config = dict(
    dataset='telescope images of galaxies (Galaxy Zoo DECaLS)',
    train_examples=44167,
    image_size=32,
    horizontal_flip=True,
    weight_standardization=True,
    widths=[48, 96, 144],
    blocks_per_level=2,
    scale_shift_norm=True,
    residual_init='none',
    lr=0.024,
    batch_size=64,
    epochs=11.2,
    warmup_steps=230,
)
Rows from block 5, named by matrix and row number. Rows with one number belong to one channel. Each number is 128 + 24 x the weight over its row's rms, rounded and kept within 0 to 255. All counts start at 0. After the name is the row's rms in percent of the matrix's.
# convs0: first 3x3 conv (model.mid.0.convs.0.weight, 144x144x3x3, standardized in use), inputs 36-44, a 3x3 kernel for each
# convs1: second 3x3 conv (model.mid.0.convs.1.weight, 144x144x3x3, standardized in use, transposed), outputs 36-44, a 3x3 kernel for each
convs0.56 092 [136 134 159 112 104 125 115  95 138 139 125 106  84 111 102 118 133 140 107 127 129 105 132 131 103 129 119 173 141 174 170 146 167 169 112 141 113 123 107 124 135 142 151 155 126 136 161 157 155 134 166 156 128 138 128 128 129 109 164 129  93 117 137 121 134 143  87 115 164 116 142 148 143 165 141 132 132 139 138 163 131]
convs1.56 079 [118 152 120 107 140 123 107 101 133 166 120 126 127 144  88 143 116  72 139 123 161 129 133 137 120 136 154 117 116 120 109 117 131 125 129 130 153 120 112 147 144 119 128 126 145 149 143 125 139 139 118 140 156 111 110 172 129 112 175 174 140 124 105  96  97 100  78 101 110 105 100 145 166 127 123 136 118  85 114 150 121]
convs0.57 097 [114 135 175 130 118 144 110 124 149 112 151 150  75  77  80 108 121 178 132 134 140 131 131 140 168 154 134  97 120 126 190 168 143 135 185 143  95 129 128 107  94  93 118 104 124 115 118 151 104 133 143 131 149 152 150 130 139 155 152 117 147 113 142 142 109 144 138  70  98 146  92  93 127 129 116 133 162 137 124 143 150]
convs1.57 088 [138 109 147 159 131 151 121 119 144 112 116 112 149 111 149 111 151 172 138 108 124 131 126 172 132 114 143 108 102 112 124  84 122 109 109 121 142 126 141 179 113 136 113  98 144 110 121 121  89 153 153 121 167 143 103 117  96 103 138  99 134 139 131 144 111 151 140 147 138  97 126 173 102 109  94 113  83 113  94 146  70]
convs0.58 102 [140 122 141 132 123 136 113 143 125 137 107  99 119 126 116 134 112  84 162 120 124 150 125 123 158 150 136 109  98 128 117 140 155  88 106 135 125 156  92 121  90 100 119 116 120 180 191 113 144 198 163  79 149 147 155 144 139 107 143 120 127 156 153 138 125 162 171 109 154 123 108 140 123 155 168 113 129 136 108  96 120]
convs1.58 106 [150 100 109 134 123 119 140 104  89 144 166 112 141 141 100 140 118 120 142 108 113 128 112 114 121 113 117 103 103 132 109 133 140 126 143 121 171  92 102 151 113 122 196 155 124 159 173 143 166 162 160 135  84 146 126 208 162 156 176 142  99 120 112 124 114 101  93 152 163 117 156 131 131 162 111 113 151 108 115  75 129]
convs0.59 105 [151 162 126 100 133  97 151 132 162 120 137 161  94  58  82 115 110 113 146 130 139 104 127 128 129 137 119 106 112  88  94 154 110 147 123 133 154 135 136 136 151 107 188 140 122 145 168 108 160 149  84 123 175 103 151 143 130 149 118  89 128 142  84 123 140 114  92 142 128 113 146 110 136 135 146 123 116 136 105 126 126]
convs1.59 086 [108  81 137 129 121 156 165 123 115 138 156 155 145 142 115 145 175 207 143 136 127 175 139 111 185 155 139 138 145 133 109 132 103 139 138 121 110 102  89 107 115  93 103 150 103 137 143 129 116 146 113 135 113  91 131 167 169 150 160 133 124 130  89 143 139 162 124 139 175 113 108 131 105 130 172 128 110 153 126 127 134]
convs0.60 083 [103 130 105 152 164 119 138 122 132 175 141 117 149 138 123 159 129 160 125 170 155 145 154 159 129 145 135 148 140 143 153 132 139 123 123 166  94  92  82  82  53 109  80  86 110 176 130 136 164 159 165 154 179 144 145 117 111 114 120  96 137 148  95  86  65 103  90  99 127  85  96  87 161 121  95 146 119 114 129 121  96]
convs1.60 057 [127 133 133 157 117 166 122 123 151 150 125 120 122 132 112 105 100 137 124 135  90 131 120 104 158 121 125 120 122 138 127 126 125 125  94  96 128 154 166 134 153 148 156 145 163 122 131 136  92 139 158 134 142 142 109 129 153 147 156 173 126 159 137  98  99  97 123 131 145 135 145 119 104 120 155 120 152 152  98 151 138]
convs0.61 101 [128 117  98 138  88 108 123 129 134 130 155 122 139  90  69 100 137 132 119 117 122 136 139 148 124 135 135 119 138 137 106 114 128 136 116 133 132 102  94 125 125 103 132 147  97 124 128 151 175 176 199 126 139 154 123 176 163 154 161 177 120  91 151 100  95  97  94  95 115 102 105 135 162 122 107 140 109 101 134 107 120]
convs1.61 131 [162 166 166 140  88 132 159  96 141 162 130 105 113  98  66 119 116  86 159 146  90 123 163  97 126 130  94 106 120 188 135 126 173 142  91 130 128 117 137 137 114 151 158 112 126 143 139 132 143 162 127 129 168 154 133 181 141 128 137  99 144 150 100 113  74  90 132 136 194 138 145 171 137 122  60 121 124 130 147 144 107]
convs0.62 103 [ 88 146 148 110 142 110  99 140 120 109  87  75 139 100 117 139 139 121 137 130 131 145 171 150 116 143 131 138 105 113 111 133 122 103 136 128 101 133 103  97 150 100  75 189 119 115 142 163 115 106 126 130 118 115 137 177  96 149 155 142 166  82 126 122 129 144 142 152 170 133 123 145 120 133 148 134 112 131 145 130 137]
convs1.62 094 [127  79 128 144 147 134 128 123 165  94 129  95 124 127  98 147 135 133 145 129 161 109 148 131 111 116  89 153 140 165 117 112 158 116 115 146 153 110 143 158 121 176  74 121 156 114 129  89 109 104 176 156 134 153 137 110 122 148 150 125 111 118 122 161 104 124  97 120 144  88  67 126 130 116 122 104 156 118 152 153  99]
convs0.63 094 [149 143 108 149 132 112 119 192 172 126 140 103 131 105 122 172 107 108 102 125  98 129 134 117 142 104 125 108 128 135 140  94 109  85 124 129 120 141 123 137 139  84 168 151 122 173 131 165 176 184 104 164 149 147 141 141 148 138 127 160 109 135 109 122 125 144 119  86  96 133 121 119  96 131 131 119 156 116 125 145 134]
convs1.63 067 [ 83 125 132  97 144 143 119 115 126 139 128 117 100 134 128 116 156 152 150 136 113 143 121 120 173 136 120 103 144 149 107 126 138 105 140 135 130 109 133 152 119 130  84 111 114 128 122 138 139 107 150 152 151 106 136 167 164 177 176 137 165  94 137 122 126  99 126 148 145 118  90  87 142 139 130 133 104 177 128 124 151]
convs0.64 089 [116 134 153 103 115 144 147 145 138 127 111 105  74  91 112  92 128 141 146 136 131 112  87  75  70  76  98 131 143 132 125 113 101 113 108  92 154 107 115 109 125 136 103 133 126 165 137 128 142  93 141 154 107 125 145 121 115 116 106 142 114 108 166  81 104 102 120 111 105 136 126 118 139 163 155 135 121 100 156 130 141]
convs1.64 060 [123 111 131 120 111 146 106 109 148 156 156 155 173 185 175 133 152 142 133 152 152 146 170 150 153 172 120 105 126 147 137 133 147 142 112 106 149 141 111 126 133 101 120 113 127 119 148 148 114 161 146 112 120 128 157 160 165 147 167 142 106 144 149 135 137  93 129 155 115 165 135 121 103 105 134 128 139 137  85 123 132]
convs0.65 103 [104 115 140 121 145 124 121 130 164 103 116 140  77 146 144 130 119 163 134 133 136 130 103 105 140 128 116 130 123 144  90 151 177 103 131 147  86 104 137  56  91 116 154 110 144 123 126 137 104 140 122  83 114 103 144 141 131 147 133 105 142 111 113 125 131 127 115 146 124 108 131 127 114 131 143 146 109 147 128  90 129]
convs1.65 098 [143 165 129 101 132 148 166 121 126 118 121  84 149 136 167 127 118 124 130 139 125 115 112 127 160 145 102 124 113 125  98  99 148 120 102 123 142 179 117  77 144 107 126 132 119 116 117 147 148 110 136 196 146 133 140 152  74 116 119 104 131 160 146  83 100  96 117 116  89  80 125  91 114 132 131 128 151 137 140 147  99]
convs0.66 105 [135 127 160 139 128 132 116 122 123  90  76 173 104 110  95 123 146 109 121 112 116 137 113 123 100  98 121 137 150 137 152 155 115 138  95 152 121 109 160 120  99 123 130 130  90 132 178 118 132 162 114 112 135 101  87 117 139  77 159 140  87 212 116  95 103 128 128 136 160 117  84 114 123 137 152 140 127 152 127 142 128]
convs1.66 128 [120 119 124 110  96 167 149 126  79 128 109  94  65 127 114 138 164 139 132 137 127 132 147 119 133 137 146 123 141 104 130 107  99 142  87 111  97 107 100 108 104 106 119 175 139 147 154 106 155 129 114 122 100 121 129 123 155 127 129 175 127 166 146 115 117 157 146 151 162  96 127 113 130 112 115 137 135 104 114 112 113]
convs0.67 101 [ 89 113 121 134 162 185 116 133  69  71 158 136  61 184 139 106 118  69 144 166 134 145 161 138 136 147 160 109  94  93 112 174 158 158 108 119 130 154 137 108 158 122 127 176 138 130 100 141 102 150 158 108 155 124 114 141 146 137 139 127 131 138 122 124 138 122 113 117 137 128 128 130 146 143 141 121 135 109 113 147  97]
convs1.67 137 [132  82 175 146 116 127  95 135 101  73 159 168 115 133 113 114 140 141 107 122 126 100  75 128  91 139 145 118 115 107 150 134  99 121  99 126 105 116 144 114 110 166 100 146 124 122 124  96 128 118 125 148  93 105 109 144 142 101 118 135  97 118 164 163 143 137 100  95 123 118 136 127 129 116 117 112 155 100  91  90 103]
convs0.68 103 [115 138 140 124 130 111 131 149 132 105 118 128  74  99 173  78  76 150 125 134 162 125 142 132 138 139 123 141 112  90 129 120  92 117 150 107  76 116 177 140 181 151 107 121  82 121 143 126 166 125 141 121  91 121 147 172 107 151 149 116 140 136 136 104  93 117 115  80 121 174 127 114 140 110 120 126 132 122 132 130 135]
convs1.68 121 [134 109 179 107 123 134 127 125 148 131 118  88 123 110 105 145 147 145 147 173 132 150 139 119 145 139 130 124 119 109 126 130 126 121 107 117 121 102 187 102 108 163  93 159 129 156 158 153 109  91  97 118 111 111 118 147 142  89  59 155 122 109 151 153 135 127 118 129 106 114 115 134 115 145 137 116 117 129 114 152 111]
convs0.69 093 [158 140 123 171  90 122 133 110 129 145 116  99 138  91  93 105 123 165 125 106 126 138 117 141 129 140 124 131 121 149 143 107 113 122 101 116 181 119 124 158  80  92 101  95  96 155 165 112 110 131 169  91 114 149 114 158 125 143 162 149  93  87 120 108 117  80 119 127 134 137 122 122 138 135 131 123 160 132 109 137 125]
convs1.69 081 [131 149 125 129 121 109 152  95 119 163 153 120 135 109  82 161 131 115 144 119 147 180 133 154 123 160 155 164 140 148 167 138 128 147  94 134 136 122 102 157 178 141 158 159  82 122 139 141 120 151 178 125 136 129 121 161 125 131 177 142 135 107 101 166 150 135 139 107 144 168 158 152 127 155 129 151 113 133 136 114 153]
convs0.70 104 [124 105 115 137 131 136 134 136 143 108 149  79 118 116  73 100  74 127 135 130 128 120 114 135 108 107 140 130 117 158 146 149 150 117 152 131 168 162 147  92  99 155  99 113 146 196 130 126 181  69 107 114 122 113 145 133 118 116 115 140 125  88 123 161 159 103 143 176 130 124 149 112 140 163 157 123 150 142 136 140 143]
convs1.70 126 [161 137 115 157 127 125 137 125 120 137 123 129 126 158 176 116 140 130 147 179 147 142 157 133 131 129 144 109 128 111 108 155 115  72 104  93 100 102 111 150 185 131 138 144 130 135 173  95 127 201 129 107 151  86 113 171 169 162 147 141 155 119 130 177 125 136 129 125 102 158 144  98 145 117 128 126 112 149 123 109 108]
convs0.71 108 [114 110 124 127 138 110 129 134 151 119 131  97  87 147 162 135 148 135 127 135 145 115 161 187 119 154 172 115 114 133 157 144 133 127 127 135  87  73 108 150 124 143 117 148 131 129 205 186 141 152 129 113 146 135 154 155 102 124 127 129 129 115 108 123 129 144 117 142 120 132 118 144 116 108 114  96 114 163 142 165 140]
convs1.71 103 [147 203 149 167 151 138 106 174 138 125  82 136 161 128  92 117 123 127 149 127  85 110  97 129 108  95 108 110 108 114  84  89 113 106 109 106 169 141 147 160 109  95 113  91 105 118 102 137 181 150 171 154 130 125 108 170 120 150 149 116 154 139 117  97  68  86 127  72 122 126 116 122 116 105 110 121 135 125 113 130 203]
convs0.72 098 [121 104  77 149  90 143  91 120  90 109 175 138 112 150 157  85 126 111 102  97 115 109 123 132 114 117 116  85 134  88 147 120 102 136  79 136 131 158 123 139 155 154 128 140 110 137 168 112 108 131 110 165 151 100 142 151 165 126 161 130 129 156 124 149 137  99 145 130 123 124 137 138 145  92 132 130 119 138 117 123 144]
convs1.72 080 [134 119 141 153  96 102 104 136 128 128 116 117 171 210 159 137 166 148 140 129 149 118 130 156 163 160 129 104 147  95 124 142  79 131 128 121 105 138 111  82 120 129  79  97 103 134 164 100  96 159 143 108 122  89 120 166 143 168 140 142 157 105 136 167 134 104 127 113 120 106 118 146 126 114 142 125 143 129 145 131 108]
convs0.73 105 [105 131 116  93 128 151 167 123  83 101 147 144  86 184 141 142 117 115 122 115 143 120 119 122 137 142 131 117 143 104  72 167 100 135 135 110 117  59 146 131  96 118 132 115  87 108 108 103 137 133 146 128 158  93 116 136  99 120 109 108 113  93 116 127 112 178 105 131 131 139 115 114 143 144 138 154 166 121 114 136 134]
convs1.73 125 [ 94 136 114 169 154 119 105  99 127 128 176  95 120 133 127 104 132 122 126 122 153  83 122 116  91 124 111 141 115 127 107 117 105 135 141  96 164 170 168 147 157 127 103 138 169  79 126 148 127 149 117 178 198 108 138  91 111 104  91 148 128 122 115 132  63 114 148  88 139  77 101 125 129 118  90 125  92 160 100 139 127]
convs0.74 109 [ 96 138 121 143 146 175 117  93 104 147 133 108 195 161 140 176  95 115 127 118 127 135 110 122 115 131 118 130 100 154 129  95 149 117 102 119 146 124 136 145 102 131 158 124 124 137 135 132 118 124 120 123 126 108 144 130 156 141 128 154 136 111 131 136 151 115 149 150 146 127 131 137 122 133 144 117 128 144 121 132 114]
convs1.74 152 [ 95 123 137 107 135 154 120  83  81 107  30 141 134 129 139  99  95 113 130 141 105 123 133  94  95 108 132 115  80 126 132 128 161  83 115 145 129 115 132 100 132 196 140 132 150 147 155 163  98 148 135 125 114 114 135 135 110 110 140 154  80 131 174 138 143 125 111 154 148  82 125  92 125  84 105 132 139 146 119 150 133]
convs0.75 097 [115 112 117  92 113  89 140  87 108 109  71 130 103 103  86  96 144 133 103 111 127 139 121 129 105 129 136 119 126 123  97 140 109 151 109 110 136 180 154 114 149 149  96 100 154 141 184 125 133 176 105 128 122 135 133  72 120 123 106 145 102 160 141 140 125 151 156  95 170 133 102  78 131 138 135 101  74 138 121 141 160]
convs1.75 069 [157 131 127 120 145 139 137 166 113 144 109 142 196 173 121 153 143 140  75 139 136 129 135 149  97 162 159 121 145 120 120 144 112 158 121 112 130 122 165 115 134 145 108 118 122 130 123 125 136 103 106 135 119  96 119 123 149 138 115 118 126 140 126 143 133 142  71 156 154 127 137 111 123 128 124 141 119 153 101 114 108]
convs0.76 100 [120 131  93 111 152 116 134  76 191  46 126 100 103 108 145 155  49 167 164 144 121 106 112 140 125 130 152 143 136 132  93 168 146 143 130 139 166 142 130 160 120 138 154  58 142 105 118  93  83 162 111 134 127 105 129 133 140 154 127  83 143 130  62 181 144 127 130 150 117 107 164 133 125 130 115 143 123 112 122 136 118]
convs1.76 083 [162 107 144 136 141 146 125 172 139 140 169 140 108 133  73 109 154 176 165 108  90 113 127 142 171  96 147 116 101  53 130  97  85 110 112 136 138 113 124 163 112 136 129 132 126 140 154 161 111 129 151 149 117 133 193 146  78 182 113 111 135 137 119 114 128 133 133 123 145 116  79 130 120 135 117 125 112 125 118 190 174]
convs0.77 106 [100 129 128 169 141 129 125  95 135 162 127 134  95 113 102 169 155 101 133 122 137 132 123 151 144 132 109 104 117 127 146 147  88 173 207  94  96 140 103 129 180 167 123 206 137 138 163 111 111 139  95 108 111  92 172 168 126 136 133 108 116 119 102 122 117 140 148  91 125 119  99 125 140 137 114 139 131 132 118  94 115]
convs1.77 111 [159 148 119 113 147  91 105  69 122 121  99  64 122 165 141 119 126 119 134 154 161 117 105 122 142 176 136 126 124  83 122 144 116 120 104  92 116  78 123 121 115 118 137 135 132 187 145 136 146 118 157 156 127  97 104 104 119 118 117 161 106  83 140 144 119 125 131 133 129 128 119 140 159 124 137 159 143 161 117 109 119]
convs0.78 102 [173 173 162 103 103 123 142 100 102 137 145 135 137 127 102 154 110 119 175 152 143 138 123 129 147 155 152  93  91 106 147 157 150 157 154 146 191 139 104 141 123  87 159 162 128 109 109  94  94 111 132 119 105 133 132  89  95 125 137 108 102  96 121 121 152 148  91 115 159 129 119 166 151 116 135 129 112 141 126 132 157]
convs1.78 142 [127 140 121  81  91 135 121 118 100 203 150 169 129 120 130 117 108 132  81 126 105 129 155 151  88 131 137 107 116 127  98 107 117 122 126 145 166 120 105 139  86 112 114 141 127 111 127  91 117 113 137 124 157 135  82 117 135 101  92 102 130 129 138 101 108 138 135 104 127 119 150 128 133 141 148 152 116 172 131 101 155]
convs0.79 109 [103  85 155 119 120 138 155 112  64 129 172 120  93 145 108 190 146  89 128 129 117 135 122 115 133 131 131 112 106 167  96 120 150  86 139 132 114 148 134 127 135 117  90 102 126  99 139 110 124 121 151  96 120 149 126 156 109 103 132 121 151 134 129 147 132 125 101 140 141 146 115 137 154 131 132 131 143 101 133 151 115]
convs1.79 121 [129 140 119 139 112 158 134 142 117 133 178 188 122  89 167 140 116 160 125 131 132 124 139  94 130 110 125 136 114 116  96 122 124 140 125 114 111 169 130 167 152 111 133 128 120 112 132 130 110 145 154 130 144 110 108 107 144  81 123 119 145  87 127 152 108 136 134 145 108 126 148  89 115 119 101 151  65 124 137 117 132]
convs0.80 103 [105 127 128 107 116 120 138 103 125 100 140 179 111 132 134 110 122 155 128 128 135 130 147 163 126 118 144 104 125 114 132 106 138 150 162 163 162 100 133 155  93 126 186 104  85 158 144 143 131 123 142 173 146 138 135 127 157 148 150 158 124 136 149  68 125 130  67 139 158 105 135 134 116 115 134 144 116 127 137 134 138]
convs1.80 118 [156 114 149 140 110 121  97  94 136 109 101 113 113 117 143 115 120 152 137 145 121 132  93 121 164 115 150 101 140 150 112  95 142 133 117 139 151 162 122 141 147 126 117 155 111 133 143 139 117 123 125 134  92 111 123 102 118 117 103 136 108  96 150  86 143 139 112 137 144 119 158 195 143 100 146 152 125 134  90 153 122]
convs0.81 105 [165 166 154 132  95 118 113 111 126 133  61  25 175 197 144 136 168 130 146 133 128 138 121 146 135 121 104 133 188 108 151 141 113 155 117 131  89 124 129 112 114 131 118 110 130 145 145 103 118 117 118 121 127 120 157 107 101 154 116 111 115 142 168  85  86 112 124 107 117 121 111 106 154 153 102 170 137  94 120 146 142]
convs1.81 104 [146 152 137 121 103 144 159 167 124 117 151 168 109 130 145 115 108 111 140 107 139 122 118 128 136 146 138 150 168 174 109 103 111 139 157 150 137 121 117 119 162 155 146 131 172 127 145 113  88 113 120 129 153 136  68 159 129  46 114  83 102 126 145 107  93 129 149 147 138 127 152 121 125 132 113 128 113 156 108 158 153]
convs0.82 104 [111 134 103 148 127 131 121 138 131 126 156 135  99  87 129 125  56 138 159 146 136 135 138 125 134 127 135 156 150  87 109  73 134 133 111 130 170 170 134 140 156 143 117 127 133 141 152 116 131 140 102 150 153 119 110 101 145 124 182 140 167 157 106 129 106 103 105 123 108 117 124 107 132 139 151 115 153 143 128 137 141]
convs1.82 119 [153 154 118 118 119 129 130 159 137 138 160 134 144  63 149 117 147 143 122  87  97 136 115 105 116 131 137 146 165 151 113 118 115 120 143 119 154 135 108 136 162 133 101 113 128 112 116 116 110 112  76 122 122  93 140 112 110  77 133 127 121 128 151  83 149 128 152 127 137 114 153 101 139 104 140 131 130 168 116 125 143]
convs0.83 101 [140  96 115 139 102 155 141 151 136 105 131 160 138 136 138  94 118 125 129 132 114 143 129 131 135 143 142 119 123 122  98 148 131 112  80 124  93 144 116 111 112 114 185 142 143 117 161 129  99 113 127 166 160 127 122 117 166 113 130 141 160 171  97 119 133 153 124 136 188 116 138 163 123 132 134 127 129 134 126 161 143]
convs1.83 087 [ 86 125 185 116 138 124 123 167 148  95 149 150 107 168 124 102 139 140 154 104 109 103 104 117 146 102 166 101 150 124 118 135  90  83 107 131 119 118 120 134 134  90 131  98 145 135 124 155 123 136 128 112 131 124 111 158 116 145 105 137 145 108 135 115 152 118 100  82 135  91  98 115 132  99 143 141 115 145  74 121 147]
convs0.84 107 [124 102 141 143  95  75 138 146 127 129 127 111 106 107 146 170  79 139 123 126 143 121  80 130 129 105 134 141 146 111 162 134  70 151 136 156 115 137 143 131 156 152 166 145 130 103 170 107 152 117 125 146 118 113 125 166  84 141 141  73 119 111  84 127 119 122 139 113 126 115 112 121 135 157 118  95 139 113  94  96 112]
convs1.84 100 [146 135  32 145 162 104 109 168  91 174 109  71 130 119 144 104  97 137 152 134 153 114 161 168 103 150 140 119 108 116 120 129  89 152 130  61 128  84 111 113 123 115 132  88  98 130 121  95 144 104 116 171 106  83 103 116 148 133 156 115 135 140  89  97 128 131 150 142 122 141 139 144 121 171 145 149 143 163 167 163 150]
convs0.85 102 [144 141 145 129 155 109  93 131 161 109 126 124 152 104 169 115  59 156 106  89 120 100 103 130 102 119 102 182 166 214 151 139 153 114 160 129 138 125 144 129 148 178  88 117 155 128 117  72  89 125 112  54 143 128 108 124 120 129  85 125  85 113 140 119 117 106 120 105 149 131 104 131 136 134 132 128 156 124  99 128 141]
convs1.85 053 [146 154 166 130 119 195 149 130 170 139 187 194  98 127 104 164 187 182 135  87 112 156 153 142 121 130 182 140 136  96 119  78  83 109 109 138 122 179 132 100 132 121 111 141 148 143 130 167 140 127 167 176 161 149 142 116 145 114 145 121  96 105 134 109 111 106 123 142 105 110 141 113  87  75 147  84  65 102  90  91 139]
convs0.86 109 [139 129 118 114  89 142 140 171 143 206 143 106  75  73 144 205 108 103 140 115 116 127 109 138 144 143 133 132 143 128  92  98  96  88  85 105 148 132  97 147 149 140 155 185 133 149 140 127 181 197 100 113 195 133 102 115 132 126 102 108  85 139 114 130 109 110 130 160  80  87 103 111 102 110 120 135 142 115  93 136 106]
convs1.86 106 [132 111 141 106  98 103 113 119 113 133  96 146 137 155 127 131 180 133 103 109  95  99 109 112 123 129 147 112 134 111  96 117 150 103 119 129  94 123 121 114  96 137 124 156 119 131 116 111 112 123 118 101 117 118  93  75 141 101  92 144 126 108 162 128 147 141 137  89  82 172 143 137 131 152 105 145 118 174 144 136 115]
convs0.87 094 [111 137 153 122 144 111 155 107 124 110 115  96 111 138  73  84 146  97 118 118 102 106 125 100 115 117 129 113 103 131 129 135 173 173 109 116 121 101 153 126 120 110 112 131 107 140 124 110 130 128  81 114 112  76 109 163 114  85 118  77 152  81 107 108 153 144 119 168 127 144 125 117 130 117 111  99  73  98 123 124  83]
convs1.87 061 [137 119 174 129 137 121 169 125 151  94 151 164 102 174 114 125 159 156 136 157 161 138 173 133 147 157 163 107 107 123 117 114 111 109 119 110 113  91 109 132 128  89 117 130 147 178 138 142 166 133 130 146 107 151  92 128 150 115 102 180 100 100 146 152 138 126 109 113 116 125 143  91 111  97 118 111 114 125 114 127 136]
convs0.88 102 [148 116 134 120 117 140 118 138 132  97 109 106 109 129 118 112 100  45 142 131 113 150 124 112 169 148 158 138 126 161 149 125 117 147 122 111  92 134 117 142 135 154 126 123 113 103 114 167 133  86 106  88 113 142  89  99 140 130 145 133 113 122 139 172 147 130 115  96  65 144 137 137 136 114 157 123 125 124 141 132 105]
convs1.88 113 [184 159 156 127 135 178 128 117 125 124 105 141 148 124 135 162 154 145 168 179 114 164 172 132 161 156 123 145 115 159 124 119 129 131 135 142 154 154 126 145 129 123 155 113 135  94 149 171 130 182 204 147 138 127 145 168 151 130  90 125 132 182 137 105  88  94 132 115 104 151 127 130 134 120  83 123 139 104 133  91 101]
convs0.89 098 [102 134 132 131 126 157 100 135 169 109 123 102  76 104 148  90  93 114 105 117 147 114 103 137 121 127 146 122 112 105 147  97  86 133 109 126 134 128 148 153 168 127 128 157 102 120  79  87 103 138  80  95 114  88  76  92  98  71  94  87 115 108  88 113 131 124 126 153 124 121 128 138 113 122 127 120 171 140 110 115 125]
convs1.89 059 [135 138 132 149 144 144 154 143 183 121 131  96 161 198 200 181 168 142 146 137 143 140 161 159 154 179 127 150 139 116 106 128 138 135 148 135 128 101 124 131 107 101 160 122 115 163 170 126 158 156 148 150 158 137 128 145 145 142 136 136  93 135 130 121 122 140 136  93  93  83  83 104  81 148  68 107  94 103  74  92 111]
convs0.90 107 [148  99 129 119 144 109 135  94 120 171  85  59  90 124  94 125 117 119 118 135 126 173 149 140 157 149 144 145 160 122 113 102 128 148 113 106 141 104  77 187 143 128 148 155 144 116 112  81 147 146 133  99 103 160 129 128 110 196 121  84 158 144 100 137 128 111 143 134 112 138 149 121 127 130 119 118 149 153  98 124 116]
convs1.90 101 [113 138 108 167 152  96 113 141 147 163 135 120 157 129 132 116 150 120 114 101 142  95 108  91  78  77  94 134 108 143 153 109 140 108  91 133 120  91  84 113  98  91 108 125 107 130 136 151  97 149 163 133 142 131 135 114 100 121 118 128 160 109 129 117 116 179  94  82 128 110 113 107 109  86 121 125 114 108 111 130 138]
convs0.91 105 [172 162 117 159 120 134 117 143 131  96 105 145 154 144 148 166 139 149 113 100 127 153 153 143 144 147 143 138 142 101 131 129 105 141 169 150 147 164 179 138 152 161  87 120 123 144 181 166 129 191 153 127 130 125  71 101  87 112 152 103 149 133 117 121 105 115  91 106 125 130 141 136 108 105 126 116 121 122 129 133 135]
convs1.91 053 [129 102 106 148 126  80 117 125 135  99 136 126 160 137 140 130 127 156  97  95 144 119  89  86 153 104  76 129 135 153 127 118 107 104  96 100 132 144 108 105 125 111  92  93 107 123 126 124 141 124 140  98 119 116 156 116 140 188 105 137 136 160 139 104 123 112 123 127 156 139 125 122 126 116 124 132 137 168 154 161 191]
convs0.92 107 [128 131 150 115 137  73 141 110 114 157 131 127 110 184 173 112 138 128 127 109 135 119 104 117 136 122 111 131 129  91 100 121 151 157 117 145 127 128 116 142 132 118 182 152 119 144 129 109 152 115 136 161 163 136 140 118 150 133 125 133 161 124 175 149 148 148 115 138 135 138 151 124 135 133 108 149 130 130 139 139 132]
convs1.92 125 [136 121 145 108  73 118  60 105  85 134 167 116 166 164 170 134 106 139 137 165 119 125 170 140 188 189 127 137 165 138 106 126 108 134 110  98  61 146 132  93 105  86 156 102  52  98 130 111 100 114 130  62 115  95 122 141 140 145 136 121 131 144 136 121 107 134 132 165 118 177 125 104 140 126 115 128 118 137 126 122 119]
convs0.93 102 [130 128 115 104 133 137 117  92 119 172 125 121 105 114 102  61 121 135 152 130 130 131 128 138 135 145 157 128 114 136 145 169 139 107 115 109 125 110 103 164 131 120 145 109 120 107 125 119 101 160 121 125 120 123 114 151 151 128 143 132 122 125 128 132 122 129 116  79  83 106  55  98 131 147 137 130 116 147 157 113 141]
convs1.93 124 [158 128 118 127 131 129  85 128 155 101 144 148 154 152 131 159 136 111 128 125 122 103  86 147 131 123 140 148 144 151 147 102 125 102 102  97 170 163 136 137 126 122 142 139 135 135 160 164 150 137 129 139 128 109 114 111 106 104 100 101  88 111 122  82  97 114 140 174 118 108 141 148  72  74  72 152 139 146 102 136 133]
convs0.94 103 [157 101 104 125 117 124 112 128 120 153 116 140 128 173 174 112 166 171 125 118 127 125 109 119 127 109 129 123 120 127 115 131 124 122 129  98 161 129 139 125  57 113  93  95 110 152 141 130 152 114 129 143 102 102 128 154  93 123 156  77 120 104 114 110 112 141  83 115 126 101 126 145 142 136 140 142 116 127 119 134 139]
convs1.94 118 [140 125 121 147 136 119 143 102 117 121 124 135 126 134 129  89 114 139 161 161 134 135 126 138 144 107 115 141 136 102 116 118 140  91 119 143 152 116 125 169 151 145 134 158 173 133 150 110 152 148 146 165 111 162 130 130 143 122 118 131 120 108  88 149 144 147 126 103  94 115 134 118 101  63 118 127 109  91 119 150 142]
convs0.95 094 [129 124 122 110 107 123 131 131 154 119 197 138 119 188 168  97 116 100 110 132 111 105 110  98 126 110 123 112  41  67 110  93  84 142 137 153 144  88 140 162 161 170 143 161 140 130 104 110 121 158 144 135 137 105 114 114 129 149 133 142 105 145 158 144 149 164 150 117 134 138 138 141 137 140 136 144 149 131 141 151 163]
convs1.95 082 [100 137  86  91 132 131 141 131 132 158 117 118 152 124  91  94 106 138 119 123 126 131 121 166 117 113 120  83 110 103 100  90 101 137 112 117 155 125 107 108 116  83  77  87 160 118 114 113 121 123 119 143 131  94 127 151 117 128  96  62 136 108 144 121  96 104 112 130 134 118 112 128 122 132 157 139 137 162 128 165 155]
convs0.96 093 [ 77 112 122 106 122 133  98 124 113  74  98  96 150 133 127 139 147  48 125 108 119 129 100  92 152 135 123 237 174 157 174 138 141 154  89  87 110 123 118 113 156 140 119 129 122 104 134 148 129 127 124 126 152 147 137 102 116  88 107  90  53 107 113 118 143 168 114 152 146 125 158 173 160 113 134 138 120 113 176 163 146]
convs1.96 063 [122 130 154 127 129 163 135 115 118 132 107 153 152 155 157 138 137 141 146 174 117 130 165 165 120 150 129 114 154  97 111 127 112 131 148 106  96 128  98 119  92 115 144 116  84 139 134 151  94 119 137 161 132 133 171 142 195 174 168 148 132 132 129  95 117 151 155 113  91 131 135  99 148  76 104 148 100  50 128 104 125]
convs0.97 094 [136 142 112 110 136 139 151 120 145 113  93 136 152  86 153 135 143 140 111 115  99  87 108 114  84 105 119 116  99  84 123 121 106 141 123 105 108 116 135 101 127 129 108 120 172 102 127 131  97 147 170 101 145 154  64 172 179 114 136 142 134  93 155 129 143 109 124 100  87 119 134 127  95 136 116 120 113  97 129 144 129]
convs1.97 065 [131 119 139 144 134 117 113 112 127 100 119 167 137 146 164 193 186 160 131 125 127 114 117 137 134 154 126 143 113 136 140 124 151 114 122 170  92 137 110  86 164 131 148 120  94 115 121 119 127 121 150 119 122 124  93 134 144 112 133 125 120 144 110 139 140 108 132 131  96 134  98  89 154 168 106 152 157 131 151 149 157]